From a checkpoint of a small self-supervised image encoder.
Model: 48-pixel images, arch resnext, activation gelu, widths [128, 224, 384, 672].
Training: normuon at rate 0.036, batches of 512.
Data: trained on photos of arthropod specimens (BIOSCAN-5M), 48750 training examples, 138.6 epochs.
Rows from block 2, named by matrix and row number. Each number is 200 + 20 x the weight over its row's rms, rounded and kept within 0 to 999. All counts start at 0. After the name is the row's rms in percent of the matrix's.
# short1: shortcut pointwise conv (model.blocks.2.short.1.weight, 384x224x1x1), inputs 0-37
short1.79,088,144,196,210,188,223,210,169,188,238,180,209,220,195,187,223,194,235,181,202,238,215,195,149,193,215,207,218,182,223,192,178,198,220,182,203,203,157,165
short1.80,096,218,214,200,187,153,229,205,201,208,175,205,196,208,182,165,206,199,216,155,205,218,237,208,224,196,191,215,188,188,220,206,231,208,245,189,207,199,173
short1.81,087,168,213,188,181,227,173,171,208,192,202,184,178,204,214,211,205,237,184,210,225,179,207,260,186,185,249,214,197,180,178,179,207,179,241,200,236,221,188
short1.82,114,201,172,224,226,223,255,215,213,179,201,232,198,211,204,188,179,225,208,225,211,181,190,183,188,209,202,198,178,202,185,174,186,185,190,198,225,147,197
short1.83,118,201,169,165,221,217,215,228,187,202,177,202,196,186,181,216,225,167,200,197,167,205,210,196,181,183,175,211,209,172,169,212,205,201,219,177,206,209,244
short1.84,122,190,202,160,190,223,184,183,189,201,219,220,165,217,247,207,231,240,178,197,204,208,178,137,195,203,181,198,197,164,217,190,194,190,201,195,205,190,203
short1.85,087,223,227,206,223,174,207,230,192,242,174,193,230,235,187,199,195,195,209,242,233,190,186,208,233,223,200,189,142,248,179,223,202,209,231,218,202,184,175
short1.86,094,208,187,234,169,174,231,211,220,205,213,172,179,227,198,221,192,192,187,210,243,190,193,226,207,196,223,211,207,177,246,196,211,202,195,227,210,206,181
short1.87,106,211,193,224,197,211,214,236,225,185,192,218,209,174,178,190,194,202,204,200,177,213,221,204,209,187,182,193,216,154,171,221,251,176,209,179,216,164,200
short1.88,101,237,213,174,248,222,223,188,180,191,189,206,212,168,214,187,182,229,213,167,218,179,176,206,223,180,209,224,182,195,210,207,226,202,197,207,195,228,225
short1.89,098,169,193,224,211,199,174,183,236,166,246,171,176,180,191,178,193,196,175,185,191,228,252,188,208,198,182,147,226,225,186,204,185,193,165,179,193,163,236
short1.90,093,252,199,231,247,190,226,232,186,219,211,178,177,190,188,198,198,205,228,205,162,235,212,226,173,200,230,225,179,215,228,187,211,190,204,182,177,217,168
short1.91,086,199,198,207,220,182,157,198,207,222,162,201,195,202,188,204,213,201,176,227,168,191,210,216,206,184,192,217,207,202,211,186,215,191,208,183,212,198,218
short1.92,101,200,184,189,219,218,181,186,189,200,194,184,186,178,219,218,183,207,161,200,162,208,203,207,199,172,191,192,211,200,207,190,194,193,201,211,200,230,168
short1.93,095,224,214,227,204,188,183,188,193,192,199,200,176,238,173,191,191,231,206,202,210,202,180,179,212,195,203,195,181,204,222,215,209,237,178,202,191,215,190
short1.94,094,269,172,211,200,186,209,207,225,215,206,168,214,180,212,207,194,189,206,191,172,199,182,211,220,231,164,229,193,229,221,210,223,229,226,223,169,203,210
short1.95,093,205,189,210,193,222,147,200,176,138,161,214,203,214,206,209,250,191,198,200,222,193,217,202,197,222,195,173,198,188,203,190,177,178,234,201,178,222,208
short1.96,094,167,190,186,204,212,160,204,204,224,165,235,179,201,244,188,196,198,198,192,199,224,213,224,204,212,181,217,187,234,202,206,200,212,221,193,203,147,180
short1.97,093,197,210,218,200,188,198,217,198,249,216,197,213,215,220,224,224,201,248,143,176,225,164,210,167,192,171,170,177,218,225,206,188,211,212,207,195,180,185
short1.98,093,190,225,210,214,206,228,210,221,210,251,179,227,182,211,178,184,206,218,194,191,194,222,203,187,173,210,182,199,204,235,172,226,194,219,197,191,165,206
short1.99,089,191,202,206,203,192,191,192,160,146,167,189,214,243,234,195,230,211,181,219,190,209,214,241,191,219,207,222,191,219,233,196,169,177,193,193,210,159,185
short1.100,098,192,224,175,175,245,189,208,177,212,201,163,220,224,192,180,202,190,174,200,227,220,203,197,212,221,194,233,197,227,204,155,188,195,202,165,223,227,210
short1.101,095,205,207,235,202,223,163,206,210,185,163,191,206,202,187,190,190,217,189,183,209,213,233,173,200,200,216,176,226,180,187,215,176,183,193,159,197,240,218
short1.102,097,190,206,179,230,166,225,191,203,211,206,210,189,193,202,212,224,183,160,164,195,197,234,187,218,198,202,218,189,208,200,196,237,195,185,183,200,191,198
short1.103,104,144,201,205,203,224,181,201,172,208,195,199,182,192,203,178,204,175,240,216,221,222,177,189,179,222,194,193,204,187,213,202,209,167,214,224,196,184,203
short1.104,130,198,160,151,225,192,190,225,192,203,199,196,209,211,180,209,230,162,185,175,149,189,218,207,179,186,161,212,204,160,180,206,195,196,202,195,215,207,239
short1.105,098,198,211,216,206,198,205,192,206,234,212,213,186,198,215,216,213,195,227,177,178,204,199,204,215,216,220,169,178,181,191,170,170,174,197,209,226,176,217
short1.106,092,203,167,152,203,151,219,179,205,207,167,199,206,219,215,225,214,195,198,208,224,227,157,217,198,201,239,208,196,214,184,193,205,206,190,230,225,217,192
short1.107,088,166,147,186,229,205,169,191,201,169,189,203,197,203,202,202,197,178,173,192,196,172,157,223,198,205,168,181,186,231,202,169,203,178,239,192,214,196,234
short1.108,087,232,221,215,229,193,221,216,213,177,210,230,188,185,191,192,186,221,204,217,177,206,182,223,210,194,213,183,234,193,248,230,193,216,219,221,193,197,211
short1.109,079,215,188,211,190,170,220,203,184,205,172,218,180,206,153,193,196,194,236,214,177,161,204,194,207,158,214,188,236,193,231,180,244,205,189,242,239,209,199
short1.110,100,227,222,189,247,164,204,198,191,165,180,187,214,182,189,216,172,197,188,230,178,193,149,186,207,194,248,211,203,198,201,224,189,174,233,216,191,172,169
short1.111,086,209,201,185,194,198,216,204,230,238,177,185,244,198,189,192,213,181,186,179,207,193,201,184,202,192,292,187,208,197,184,190,220,209,186,177,218,207,206
short1.112,095,194,202,242,215,232,219,182,205,167,203,149,201,206,176,207,188,163,164,200,209,199,219,202,188,185,203,177,202,246,184,184,185,180,196,165,200,156,185
short1.113,092,158,192,189,209,211,194,205,150,216,232,198,169,208,191,200,238,193,195,228,194,165,225,197,176,197,222,207,193,186,204,195,201,207,236,236,192,204,161
short1.114,123,200,157,160,229,194,198,230,188,208,195,198,206,210,183,199,218,165,183,177,146,188,215,208,188,191,155,212,200,160,179,206,197,207,195,191,207,201,238
short1.115,080,202,225,188,196,197,206,165,162,200,183,203,237,217,209,222,195,204,204,222,194,175,164,192,196,184,164,193,215,214,199,181,187,193,204,196,170,209,211
short1.116,093,217,211,199,197,176,223,207,262,222,178,164,216,193,188,211,210,215,216,168,188,201,187,216,185,180,198,205,215,209,261,170,181,207,170,193,192,177,210
short1.117,099,189,193,196,180,198,213,190,190,177,193,219,178,186,219,173,236,202,181,193,189,188,163,159,213,190,205,185,237,210,188,224,144,190,159,182,203,198,204
short1.118,097,195,212,200,198,217,161,190,214,216,215,191,209,206,233,159,216,230,180,187,179,191,168,178,189,178,202,197,217,203,183,191,243,215,212,249,183,256,180
short1.119,104,205,187,203,213,184,186,190,194,194,210,185,179,178,173,187,180,196,186,183,220,211,185,158,194,211,218,159,195,205,223,230,217,191,199,230,199,221,221
short1.120,099,171,216,200,195,212,203,233,226,189,197,188,211,195,212,199,178,231,182,247,189,212,178,185,187,185,222,194,174,192,176,176,206,199,189,272,187,213,217
short1.121,120,198,218,211,214,228,241,218,191,198,200,229,190,206,164,205,160,216,225,219,212,180,160,207,199,205,204,185,177,216,190,207,228,171,209,189,190,231,188
short1.122,108,229,232,198,189,203,183,169,197,181,187,225,195,211,161,183,171,201,186,219,239,182,238,214,169,230,192,183,179,213,217,192,190,200,207,214,232,206,175
short1.123,099,188,183,210,183,198,249,181,232,227,186,223,198,213,231,187,206,190,173,204,218,190,236,206,197,174,192,203,178,200,243,180,203,186,155,231,192,200,189
short1.124,102,201,190,164,174,203,227,216,213,217,222,211,198,205,212,182,189,221,198,167,240,192,194,176,189,213,197,194,224,187,212,192,174,218,210,203,204,170,209
short1.125,080,186,222,208,202,223,202,189,201,216,209,217,219,176,198,231,195,162,188,184,242,180,198,199,224,215,170,225,212,196,195,187,202,199,195,180,186,184,225
short1.126,091,176,245,190,175,189,202,180,184,201,205,174,189,166,176,197,199,211,193,187,148,208,199,178,233,198,225,203,180,217,194,218,199,178,190,187,189,212,163
short1.127,095,184,196,238,209,193,203,213,201,203,213,188,186,205,180,196,195,173,220,211,204,223,228,208,210,192,186,237,211,186,233,178,196,200,229,200,186,218,217
short1.128,095,197,157,217,181,170,216,186,196,212,200,218,192,224,209,222,221,201,195,202,153,221,190,197,222,227,265,173,154,199,177,206,176,182,176,174,204,188,209
short1.129,081,185,181,193,227,156,176,211,201,191,224,164,200,181,182,227,175,181,206,219,182,185,242,229,220,203,192,209,185,178,217,164,174,225,174,203,182,219,254
short1.130,101,215,188,176,218,227,202,209,192,182,169,181,221,180,200,216,232,199,188,235,167,211,221,177,174,209,206,199,246,203,167,205,197,184,205,225,208,201,190
short1.131,108,202,218,182,228,204,216,213,191,166,202,164,223,211,194,202,230,155,203,188,179,206,205,182,182,174,210,187,191,210,207,181,191,188,180,170,220,206,171
short1.132,107,170,179,182,222,214,189,203,169,217,177,223,186,169,181,138,225,195,201,233,177,213,168,191,214,183,201,216,207,193,185,226,214,186,194,179,229,187,166
short1.133,093,206,213,195,219,221,167,246,174,208,222,194,159,211,215,209,200,183,234,207,208,177,212,230,181,170,197,217,236,208,202,208,194,215,181,202,190,197,227
short1.134,096,195,211,231,221,199,192,196,209,192,193,226,180,225,175,188,209,203,194,219,175,215,233,185,224,214,185,211,204,189,185,213,202,189,210,162,191,221,185
short1.135,111,239,240,200,209,210,227,222,191,191,181,212,227,218,232,238,239,203,178,221,202,212,254,199,182,185,209,232,223,204,207,180,226,200,201,193,214,230,204
short1.136,091,174,234,197,210,190,186,185,198,219,222,182,183,191,205,200,177,189,196,195,185,212,195,218,191,200,199,194,184,222,211,227,209,223,188,200,202,171,204
short1.137,109,228,210,187,175,223,189,201,207,192,192,170,205,176,233,179,177,175,183,205,191,199,206,183,209,188,203,198,146,210,206,206,208,209,185,222,188,171,178
short1.138,105,155,260,206,200,203,174,163,206,182,215,229,172,204,183,224,174,256,180,180,190,224,204,226,189,211,203,200,207,232,166,228,220,210,192,199,177,257,211
short1.139,110,195,199,202,208,215,226,221,213,187,221,214,221,189,178,185,198,167,211,202,183,172,226,215,192,195,203,213,214,178,164,184,225,201,229,215,188,194,161
short1.140,109,197,198,199,228,171,197,215,198,225,235,210,201,179,196,171,194,219,200,188,190,186,203,221,173,209,183,223,240,175,195,204,197,193,191,185,171,223,206
short1.141,092,258,176,174,166,220,211,158,222,187,237,164,222,205,201,188,214,172,208,184,224,150,222,192,189,224,171,235,213,225,222,159,173,213,204,185,251,181,153
short1.142,110,190,172,205,220,206,197,200,217,184,184,206,216,159,205,244,186,218,212,159,226,186,202,224,211,218,183,196,190,218,196,170,174,201,183,183,200,213,243
short1.143,090,172,193,180,175,215,204,189,225,214,221,194,215,203,189,210,203,186,200,219,249,205,193,188,174,233,203,171,176,228,196,244,191,196,196,199,175,236,203
short1.144,093,188,159,219,168,213,165,178,211,215,202,190,203,192,161,225,193,191,205,193,186,193,176,223,183,217,272,176,204,169,240,198,183,173,196,173,177,168,190
short1.145,088,155,189,198,183,170,164,169,200,188,200,212,226,241,175,189,206,223,157,224,204,187,187,276,195,204,242,197,212,193,222,168,166,176,190,160,218,243,206
short1.146,093,217,177,181,181,203,211,229,182,210,197,170,195,164,179,217,206,207,196,194,164,207,200,173,222,197,200,172,216,196,191,194,224,217,195,213,172,190,193
short1.147,105,204,189,178,231,185,244,187,201,232,176,222,201,167,199,199,210,181,193,191,168,194,171,211,154,215,213,205,178,197,190,228,209,184,204,216,194,178,212
short1.148,097,189,220,174,239,206,166,199,188,190,201,191,203,217,220,208,176,217,222,204,213,176,229,207,183,225,214,174,224,194,178,207,145,206,199,187,224,209,179
short1.149,100,234,207,205,166,203,184,239,139,209,207,217,194,204,215,198,206,211,218,225,166,187,218,191,172,205,191,184,207,198,172,204,205,205,215,175,213,197,176
short1.150,105,219,178,223,218,234,156,165,174,166,188,242,167,177,218,184,177,224,206,204,181,239,218,199,198,202,192,186,160,205,222,184,188,192,179,178,197,208,228
short1.151,122,228,209,196,191,192,208,200,190,198,195,233,173,180,214,183,172,196,201,224,200,199,177,208,173,183,162,209,185,254,180,216,178,225,199,198,201,202,209
short1.152,089,200,221,171,178,209,212,212,190,224,225,242,238,184,208,219,207,192,204,201,170,218,196,195,221,214,191,166,196,183,185,178,237,211,239,209,229,197,195
short1.153,129,202,149,163,224,194,202,229,193,203,193,195,211,212,181,207,225,159,186,173,165,193,217,204,183,191,152,212,204,156,176,206,190,200,198,194,214,210,238
short1.154,098,198,216,216,175,209,208,199,188,148,191,192,233,248,198,238,202,214,221,229,201,198,254,198,205,223,218,174,235,184,176,222,181,207,175,250,164,223,249
short1.155,117,215,181,216,210,161,183,211,197,153,180,210,176,194,237,243,204,257,189,210,172,192,224,188,197,199,181,192,183,153,204,210,171,198,182,214,209,161,211
short1.156,083,190,170,199,173,208,213,188,215,201,224,190,232,216,186,168,188,161,200,196,204,208,144,210,180,207,251,264,177,215,227,183,187,213,208,183,205,179,173
short1.157,098,182,214,201,172,217,166,168,185,214,172,194,198,190,210,194,189,194,218,232,209,231,212,204,233,192,196,190,181,213,227,170,202,174,200,197,184,167,200
short1.158,087,229,212,197,203,199,183,207,194,169,214,161,225,239,212,156,244,224,216,189,206,181,245,163,220,213,219,172,202,193,190,172,221,241,199,196,202,218,208
short1.159,101,190,233,211,175,201,207,202,191,172,160,176,202,169,199,249,180,177,232,228,211,198,196,178,205,185,195,204,215,176,216,196,231,212,205,163,201,194,211
short1.160,109,205,188,207,229,209,202,169,169,212,180,228,226,193,170,210,210,195,184,206,216,196,210,237,198,193,183,186,186,178,166,166,230,182,203,174,216,193,227
short1.161,093,176,189,216,198,177,190,185,199,184,192,209,186,226,205,211,181,180,186,218,213,239,211,203,238,175,204,210,186,186,183,198,212,198,224,213,168,193,156
short1.162,091,234,202,216,243,143,193,212,208,230,184,250,232,201,171,229,160,207,192,186,203,199,176,178,204,182,185,240,195,196,197,167,186,206,230,207,176,191,210
short1.163,088,221,190,209,204,215,227,208,183,211,212,175,201,199,210,201,190,195,182,196,176,208,211,181,201,172,183,167,176,158,241,174,204,191,182,223,239,172,227
short1.164,101,248,210,188,194,245,228,224,209,184,177,236,246,224,199,198,203,182,191,245,189,197,182,171,177,213,208,214,187,194,195,260,236,202,215,209,195,213,164
short1.165,088,208,198,197,223,194,217,206,209,217,192,172,199,164,227,224,170,219,196,172,198,177,204,197,202,209,168,197,185,181,226,189,195,247,192,153,211,192,201
short1.166,090,193,203,213,223,158,230,218,169,207,227,219,184,217,188,193,253,198,233,195,211,175,216,175,173,217,211,217,214,219,182,194,188,179,209,199,236,187,204
short1.167,106,221,196,209,231,204,220,210,190,195,207,226,199,200,199,189,218,193,171,199,194,191,141,202,147,204,213,239,202,192,219,205,202,213,192,210,238,181,171
short1.168,101,199,214,221,175,181,196,199,196,185,206,184,213,171,204,220,194,228,204,199,193,235,195,223,216,195,200,199,174,173,196,231,201,195,205,161,191,229,168
short1.169,089,208,200,177,195,177,179,216,232,218,178,217,194,215,200,217,216,204,209,179,195,221,265,231,214,198,188,214,195,189,199,175,206,187,188,188,210,167,187
short1.170,092,198,200,209,215,178,211,199,213,205,222,210,231,194,218,208,204,231,192,201,195,241,248,211,203,200,205,179,175,200,198,190,181,177,175,190,235,176,216
short1.171,106,197,207,191,158,216,182,230,197,186,196,176,189,172,222,212,182,210,205,206,193,189,205,222,203,215,208,199,216,181,220,200,227,236,206,191,211,229,218
short1.172,097,204,174,154,189,171,191,196,156,203,206,178,181,183,191,199,193,184,193,194,212,170,173,216,193,223,220,247,215,191,208,192,173,184,242,226,239,163,192
short1.173,093,183,176,206,221,198,201,202,180,196,212,197,201,241,195,190,177,206,219,198,194,197,246,209,199,215,161,188,208,189,214,189,169,207,178,153,205,165,191
short1.174,096,200,188,192,188,210,170,194,178,203,216,177,209,201,236,213,175,210,180,184,188,224,204,178,216,238,207,218,239,162,188,174,207,198,200,187,184,240,217
short1.175,099,164,200,210,244,192,211,183,213,197,199,215,182,184,201,220,195,162,222,199,235,200,217,206,182,181,185,184,195,209,204,143,180,208,186,201,208,251,201
short1.176,107,170,200,181,171,206,193,184,218,221,202,236,226,190,222,171,208,162,173,203,190,221,209,177,180,181,190,226,198,182,187,213,215,205,211,185,192,215,201
short1.177,095,211,181,193,197,200,200,175,209,259,242,205,196,178,189,160,182,228,195,219,181,204,235,247,212,244,201,181,234,171,184,206,222,193,217,216,154,206,196
short1.178,088,201,199,210,173,170,227,177,210,169,149,214,199,224,219,221,187,194,211,223,219,204,206,199,185,166,180,186,221,204,219,212,181,195,182,176,192,190,211
short1.179,104,192,216,199,187,206,176,199,201,177,188,189,236,197,237,179,182,201,186,195,168,166,191,190,200,204,210,202,196,198,183,224,228,209,213,256,187,223,240
short1.180,104,240,192,135,206,176,159,183,211,204,216,209,214,175,166,150,161,170,209,193,193,183,205,210,176,194,209,237,177,222,202,199,185,175,167,191,171,262,205
short1.181,083,160,221,190,194,178,180,193,212,184,203,195,250,232,200,186,222,212,188,190,193,224,172,127,210,225,175,217,208,213,187,219,213,235,208,229,232,213,189
short1.182,086,199,191,198,184,183,172,212,195,213,200,192,210,211,165,204,186,197,222,200,178,198,183,177,185,221,176,235,210,191,200,170,199,211,222,221,194,202,160
short1.183,090,206,212,207,209,182,196,204,215,197,201,223,201,197,214,183,198,192,205,220,220,176,190,169,171,179,168,264,216,182,216,216,191,194,199,146,230,179,159
short1.184,107,195,202,197,227,191,157,200,161,183,192,208,201,199,184,190,185,193,187,215,189,188,233,186,182,186,189,182,209,204,210,206,188,231,189,192,125,200,227
short1.185,094,187,195,193,204,179,221,202,232,183,212,166,220,234,219,200,202,185,183,218,206,218,215,190,240,180,196,203,220,229,194,190,213,200,186,187,194,190,232
short1.186,103,179,188,214,199,216,220,224,214,179,206,225,193,214,192,228,194,209,191,195,203,195,197,193,203,193,188,206,199,189,208,236,189,202,242,190,174,258,164
short1.187,112,197,198,196,193,196,212,193,172,187,211,242,200,190,199,236,179,193,188,215,185,202,216,166,187,221,195,213,226,137,154,205,202,197,205,206,222,197,170
short1.188,100,186,200,236,218,160,218,200,194,204,199,210,184,217,144,170,223,163,191,199,205,219,213,219,217,215,185,173,204,238,174,225,176,181,198,160,189,182,193
short1.189,091,207,169,201,187,216,200,129,198,229,196,205,177,177,201,224,216,185,201,232,233,205,225,218,189,217,171,191,208,207,167,202,211,177,179,201,225,242,186
short1.190,110,183,189,235,202,224,199,180,220,169,182,207,207,150,193,260,156,245,203,179,199,163,239,188,214,192,185,177,203,201,159,194,168,200,196,180,186,193,199
short1.191,097,186,174,210,187,217,214,199,179,227,213,213,168,203,203,216,223,195,181,190,214,203,205,232,200,205,187,150,193,200,209,194,217,202,200,230,205,193,214
short1.192,106,184,235,174,160,245,193,160,196,188,219,222,234,241,215,188,228,232,242,184,193,188,163,220,189,179,198,175,171,244,214,223,203,200,205,199,159,207,185
short1.193,094,196,194,194,210,258,171,199,142,205,209,204,183,179,202,202,191,187,232,153,205,182,214,198,202,213,196,199,204,218,208,226,202,211,190,219,201,199,209
short1.194,092,200,187,230,167,180,194,198,154,185,170,195,188,200,209,185,214,229,197,195,168,201,189,223,218,176,189,209,173,209,221,199,169,205,216,202,191,196,196
short1.195,088,156,214,203,157,178,192,160,237,178,183,188,209,204,205,197,201,224,185,219,211,197,191,228,181,180,186,227,228,177,198,176,210,199,210,201,215,187,183
short1.196,095,236,204,209,224,234,191,209,223,254,195,224,178,175,187,198,193,202,221,231,196,206,198,164,173,197,213,169,188,208,192,209,230,208,198,223,149,200,195
short1.197,098,187,171,163,218,223,190,206,208,266,241,202,191,190,199,183,224,188,227,226,189,212,190,203,217,201,197,167,203,211,214,212,225,189,198,203,253,189,193
short1.198,096,181,255,192,209,191,182,217,199,183,185,191,239,225,222,195,215,163,206,177,192,198,158,200,197,209,236,166,200,224,216,219,186,206,236,175,205,205,192
short1.199,090,230,184,194,214,181,207,208,231,190,208,193,201,203,213,215,213,183,198,213,207,187,252,188,241,198,211,193,184,170,170,179,212,171,205,200,186,213,261
short1.200,104,180,190,214,206,193,257,219,174,181,190,224,209,206,186,187,185,181,197,235,205,168,212,196,203,213,167,212,210,219,212,149,233,194,198,212,193,233,202
short1.201,095,162,218,182,208,186,189,218,197,186,220,212,225,219,229,160,214,234,197,165,206,201,203,200,171,170,225,184,214,203,198,232,181,215,195,218,189,235,185
short1.202,082,218,183,199,180,191,203,197,182,176,224,202,210,219,187,174,180,248,223,214,229,190,226,264,184,206,185,183,234,178,170,206,206,207,198,204,208,265,197
short1.203,090,183,198,228,189,207,200,155,200,204,217,238,206,172,214,178,210,180,220,198,216,192,216,224,192,204,181,204,203,226,185,222,192,201,200,222,171,205,214
short1.204,099,199,203,224,192,196,146,178,192,144,206,196,193,210,194,214,201,207,199,214,217,221,207,177,217,185,199,186,200,183,200,192,218,222,198,175,149,232,211
short1.205,112,187,189,204,218,192,216,215,208,201,205,231,155,204,200,201,164,162,224,181,257,194,183,214,195,207,195,215,201,211,175,213,201,210,215,182,179,184,183
short1.206,092,187,210,195,164,215,229,194,168,171,201,173,226,215,192,188,201,213,185,178,210,219,223,203,180,229,199,211,225,186,178,187,203,182,220,191,164,225,164
short1.207,121,224,176,207,175,239,212,210,207,195,213,178,232,192,215,168,197,236,173,183,270,216,229,195,209,209,219,181,181,199,211,206,174,223,195,195,218,199,211
short1.208,116,184,200,167,222,206,199,204,206,231,193,211,181,206,194,205,211,194,179,173,221,214,212,223,208,195,207,217,220,232,224,179,190,152,194,217,192,194,194
short1.209,124,183,151,194,230,213,198,170,214,211,185,203,210,164,191,200,184,165,221,182,168,202,223,201,247,196,181,225,188,211,167,198,165,186,199,188,213,248,207
short1.210,100,205,211,191,247,215,216,174,197,234,199,192,151,181,199,191,181,163,230,176,182,215,152,226,196,170,185,198,186,199,208,198,156,197,186,213,200,211,178
short1.211,109,197,190,209,207,236,187,201,181,190,188,182,222,157,210,201,173,215,240,236,226,162,180,207,200,175,188,204,210,161,168,206,181,219,224,192,197,209,180
short1.212,114,179,175,192,220,171,172,167,175,179,198,216,206,171,217,208,183,208,168,191,228,189,220,181,201,219,192,181,222,183,198,218,191,168,208,167,218,162,208
short1.213,119,187,209,159,194,199,182,237,177,203,189,170,218,163,156,203,203,198,175,200,232,185,211,184,156,224,196,181,213,184,186,196,212,222,197,175,224,170,203
short1.214,107,224,224,213,204,197,187,187,205,210,194,191,216,209,198,175,202,223,212,210,180,207,189,214,184,191,203,222,140,175,223,186,195,225,208,187,176,231,202
short1.215,094,173,252,219,145,231,212,223,191,210,216,203,242,203,183,214,213,206,184,201,184,193,179,232,228,178,285,175,195,228,213,227,217,196,175,195,208,212,187
short1.216,091,196,177,199,218,182,198,186,164,217,229,172,190,212,213,224,184,180,187,186,204,221,213,187,187,219,204,199,161,216,180,233,170,207,183,220,217,178,188
short1.217,089,212,193,191,226,184,188,224,157,197,224,175,186,174,203,184,206,209,175,203,198,184,192,202,173,203,241,195,181,185,185,165,209,187,238,189,180,206,215
short1.218,083,202,193,195,202,166,203,212,195,222,182,205,181,207,194,188,203,163,180,212,235,184,218,221,195,203,168,229,234,183,186,196,192,207,239,166,168,201,223
short1.219,087,214,194,222,225,228,205,244,231,195,198,172,213,189,208,197,232,177,175,196,220,198,214,211,283,192,187,222,220,230,217,220,236,222,206,223,211,193,278
short1.220,108,195,210,198,204,231,211,193,215,149,203,187,193,189,216,211,230,211,215,172,195,201,210,192,182,207,178,202,196,205,212,178,198,205,205,202,202,199,200
short1.221,087,223,173,223,179,176,209,174,218,196,230,168,194,216,207,188,213,163,232,219,168,212,200,234,206,209,178,170,189,184,177,196,217,215,200,184,201,195,190
short1.222,102,211,188,187,215,189,224,221,226,222,225,222,231,214,181,195,214,167,182,202,183,187,239,177,225,194,183,222,206,160,212,196,228,195,161,167,208,162,179
short1.223,099,195,179,165,226,211,192,220,191,207,177,252,193,193,181,178,183,193,207,201,184,203,207,204,194,204,214,225,185,215,173,204,211,198,214,192,175,204,218
short1.224,114,194,195,228,212,193,285,211,210,189,207,219,207,200,195,205,214,266,211,223,231,233,220,154,194,195,194,193,173,151,249,223,190,229,202,211,193,226,212
short1.225,132,198,159,152,226,192,194,226,191,201,199,197,209,212,181,209,230,160,184,173,154,190,219,207,178,187,160,213,205,159,179,208,194,194,201,195,217,208,238
short1.226,104,187,217,203,184,190,212,218,211,169,170,241,229,203,206,230,179,222,196,198,187,215,167,209,175,210,214,200,210,216,206,246,205,207,210,224,180,200,198
short1.227,109,169,184,252,191,200,242,198,223,165,174,200,189,196,170,221,195,182,213,196,233,218,190,216,231,195,195,196,213,186,201,176,227,167,186,199,234,187,189
short1.228,092,207,217,189,202,211,168,200,192,237,206,217,215,209,174,190,232,172,201,193,182,216,200,205,211,200,219,148,217,195,173,185,242,200,173,145,185,217,225
short1.229,126,203,133,200,218,205,203,229,194,196,181,200,200,200,185,207,218,172,193,171,199,197,219,189,199,202,145,213,204,153,174,207,187,207,184,190,206,207,241
short1.230,104,226,202,200,208,190,226,228,210,182,176,162,199,201,189,199,192,228,207,194,187,202,221,189,174,187,208,242,188,186,193,192,215,216,212,189,209,241,198
short1.231,091,179,199,228,186,177,209,204,181,205,183,195,223,213,198,237,192,220,180,198,241,235,207,217,198,182,180,240,208,208,167,197,174,157,194,193,224,152,204
short1.232,086,203,175,222,234,202,224,177,200,191,197,195,179,213,251,219,185,213,207,173,195,218,235,182,190,198,202,196,197,199,212,191,213,231,191,171,185,196,200
short1.233,096,209,217,218,210,193,175,206,159,225,188,218,192,190,209,197,171,187,216,243,208,215,159,189,198,189,238,208,193,222,188,210,203,196,201,216,214,193,189
short1.234,086,179,202,208,237,227,217,193,225,212,212,186,191,215,192,166,203,207,220,198,205,191,190,194,210,174,211,162,242,181,193,192,198,222,218,209,209,189,179
short1.235,080,165,161,196,211,226,180,184,211,181,207,205,186,242,197,214,208,190,211,200,206,218,219,195,217,216,192,192,197,216,195,213,202,196,182,227,198,232,179
short1.236,085,179,186,217,195,157,179,148,182,182,177,182,217,241,190,207,207,219,187,175,177,233,172,226,186,198,184,194,199,215,180,200,195,221,193,163,201,212,185
short1.237,108,179,199,206,210,182,189,181,158,198,237,205,188,188,187,183,151,183,222,207,190,163,189,193,217,201,209,250,207,212,196,202,168,204,190,215,189,251,216
short1.238,094,173,212,208,212,189,203,234,218,209,173,228,217,185,198,165,178,213,193,228,220,182,164,187,207,187,193,178,200,219,199,197,212,209,202,214,181,214,183
short1.239,105,212,200,204,185,205,171,179,200,236,175,198,177,188,181,198,209,198,241,178,212,193,182,243,168,166,224,203,185,201,237,252,203,196,182,231,226,231,221
short1.240,117,218,219,195,200,197,187,254,173,209,177,202,186,185,232,201,211,183,192,174,208,187,187,182,230,195,193,197,239,201,209,215,178,167,206,197,225,196,192
short1.241,097,233,186,203,180,241,217,256,182,230,181,204,219,211,184,199,225,214,178,198,174,203,230,238,217,161,219,180,202,200,196,224,194,190,194,200,231,206,214
short1.242,096,184,200,212,189,199,176,208,211,189,233,240,198,196,187,209,154,187,219,217,201,204,240,176,174,207,194,168,180,214,179,186,197,182,193,190,181,244,192
short1.243,096,202,184,210,175,199,206,206,202,222,196,176,253,222,208,222,229,206,216,169,206,204,177,202,195,202,205,187,212,237,170,211,194,181,199,206,215,173,218
short1.244,087,192,187,207,202,225,204,190,238,194,174,212,210,203,185,224,167,185,173,177,197,191,221,226,238,181,186,153,175,208,196,173,189,171,191,207,209,197,243
short1.245,088,234,235,198,192,202,163,202,192,227,178,193,201,206,165,180,205,217,211,218,227,227,218,215,164,227,212,208,194,169,236,201,238,213,202,206,185,171,189
short1.246,093,199,166,189,203,180,173,211,187,230,208,192,168,215,213,234,221,242,236,179,197,234,233,204,178,191,183,183,188,180,231,220,156,192,181,250,210,190,183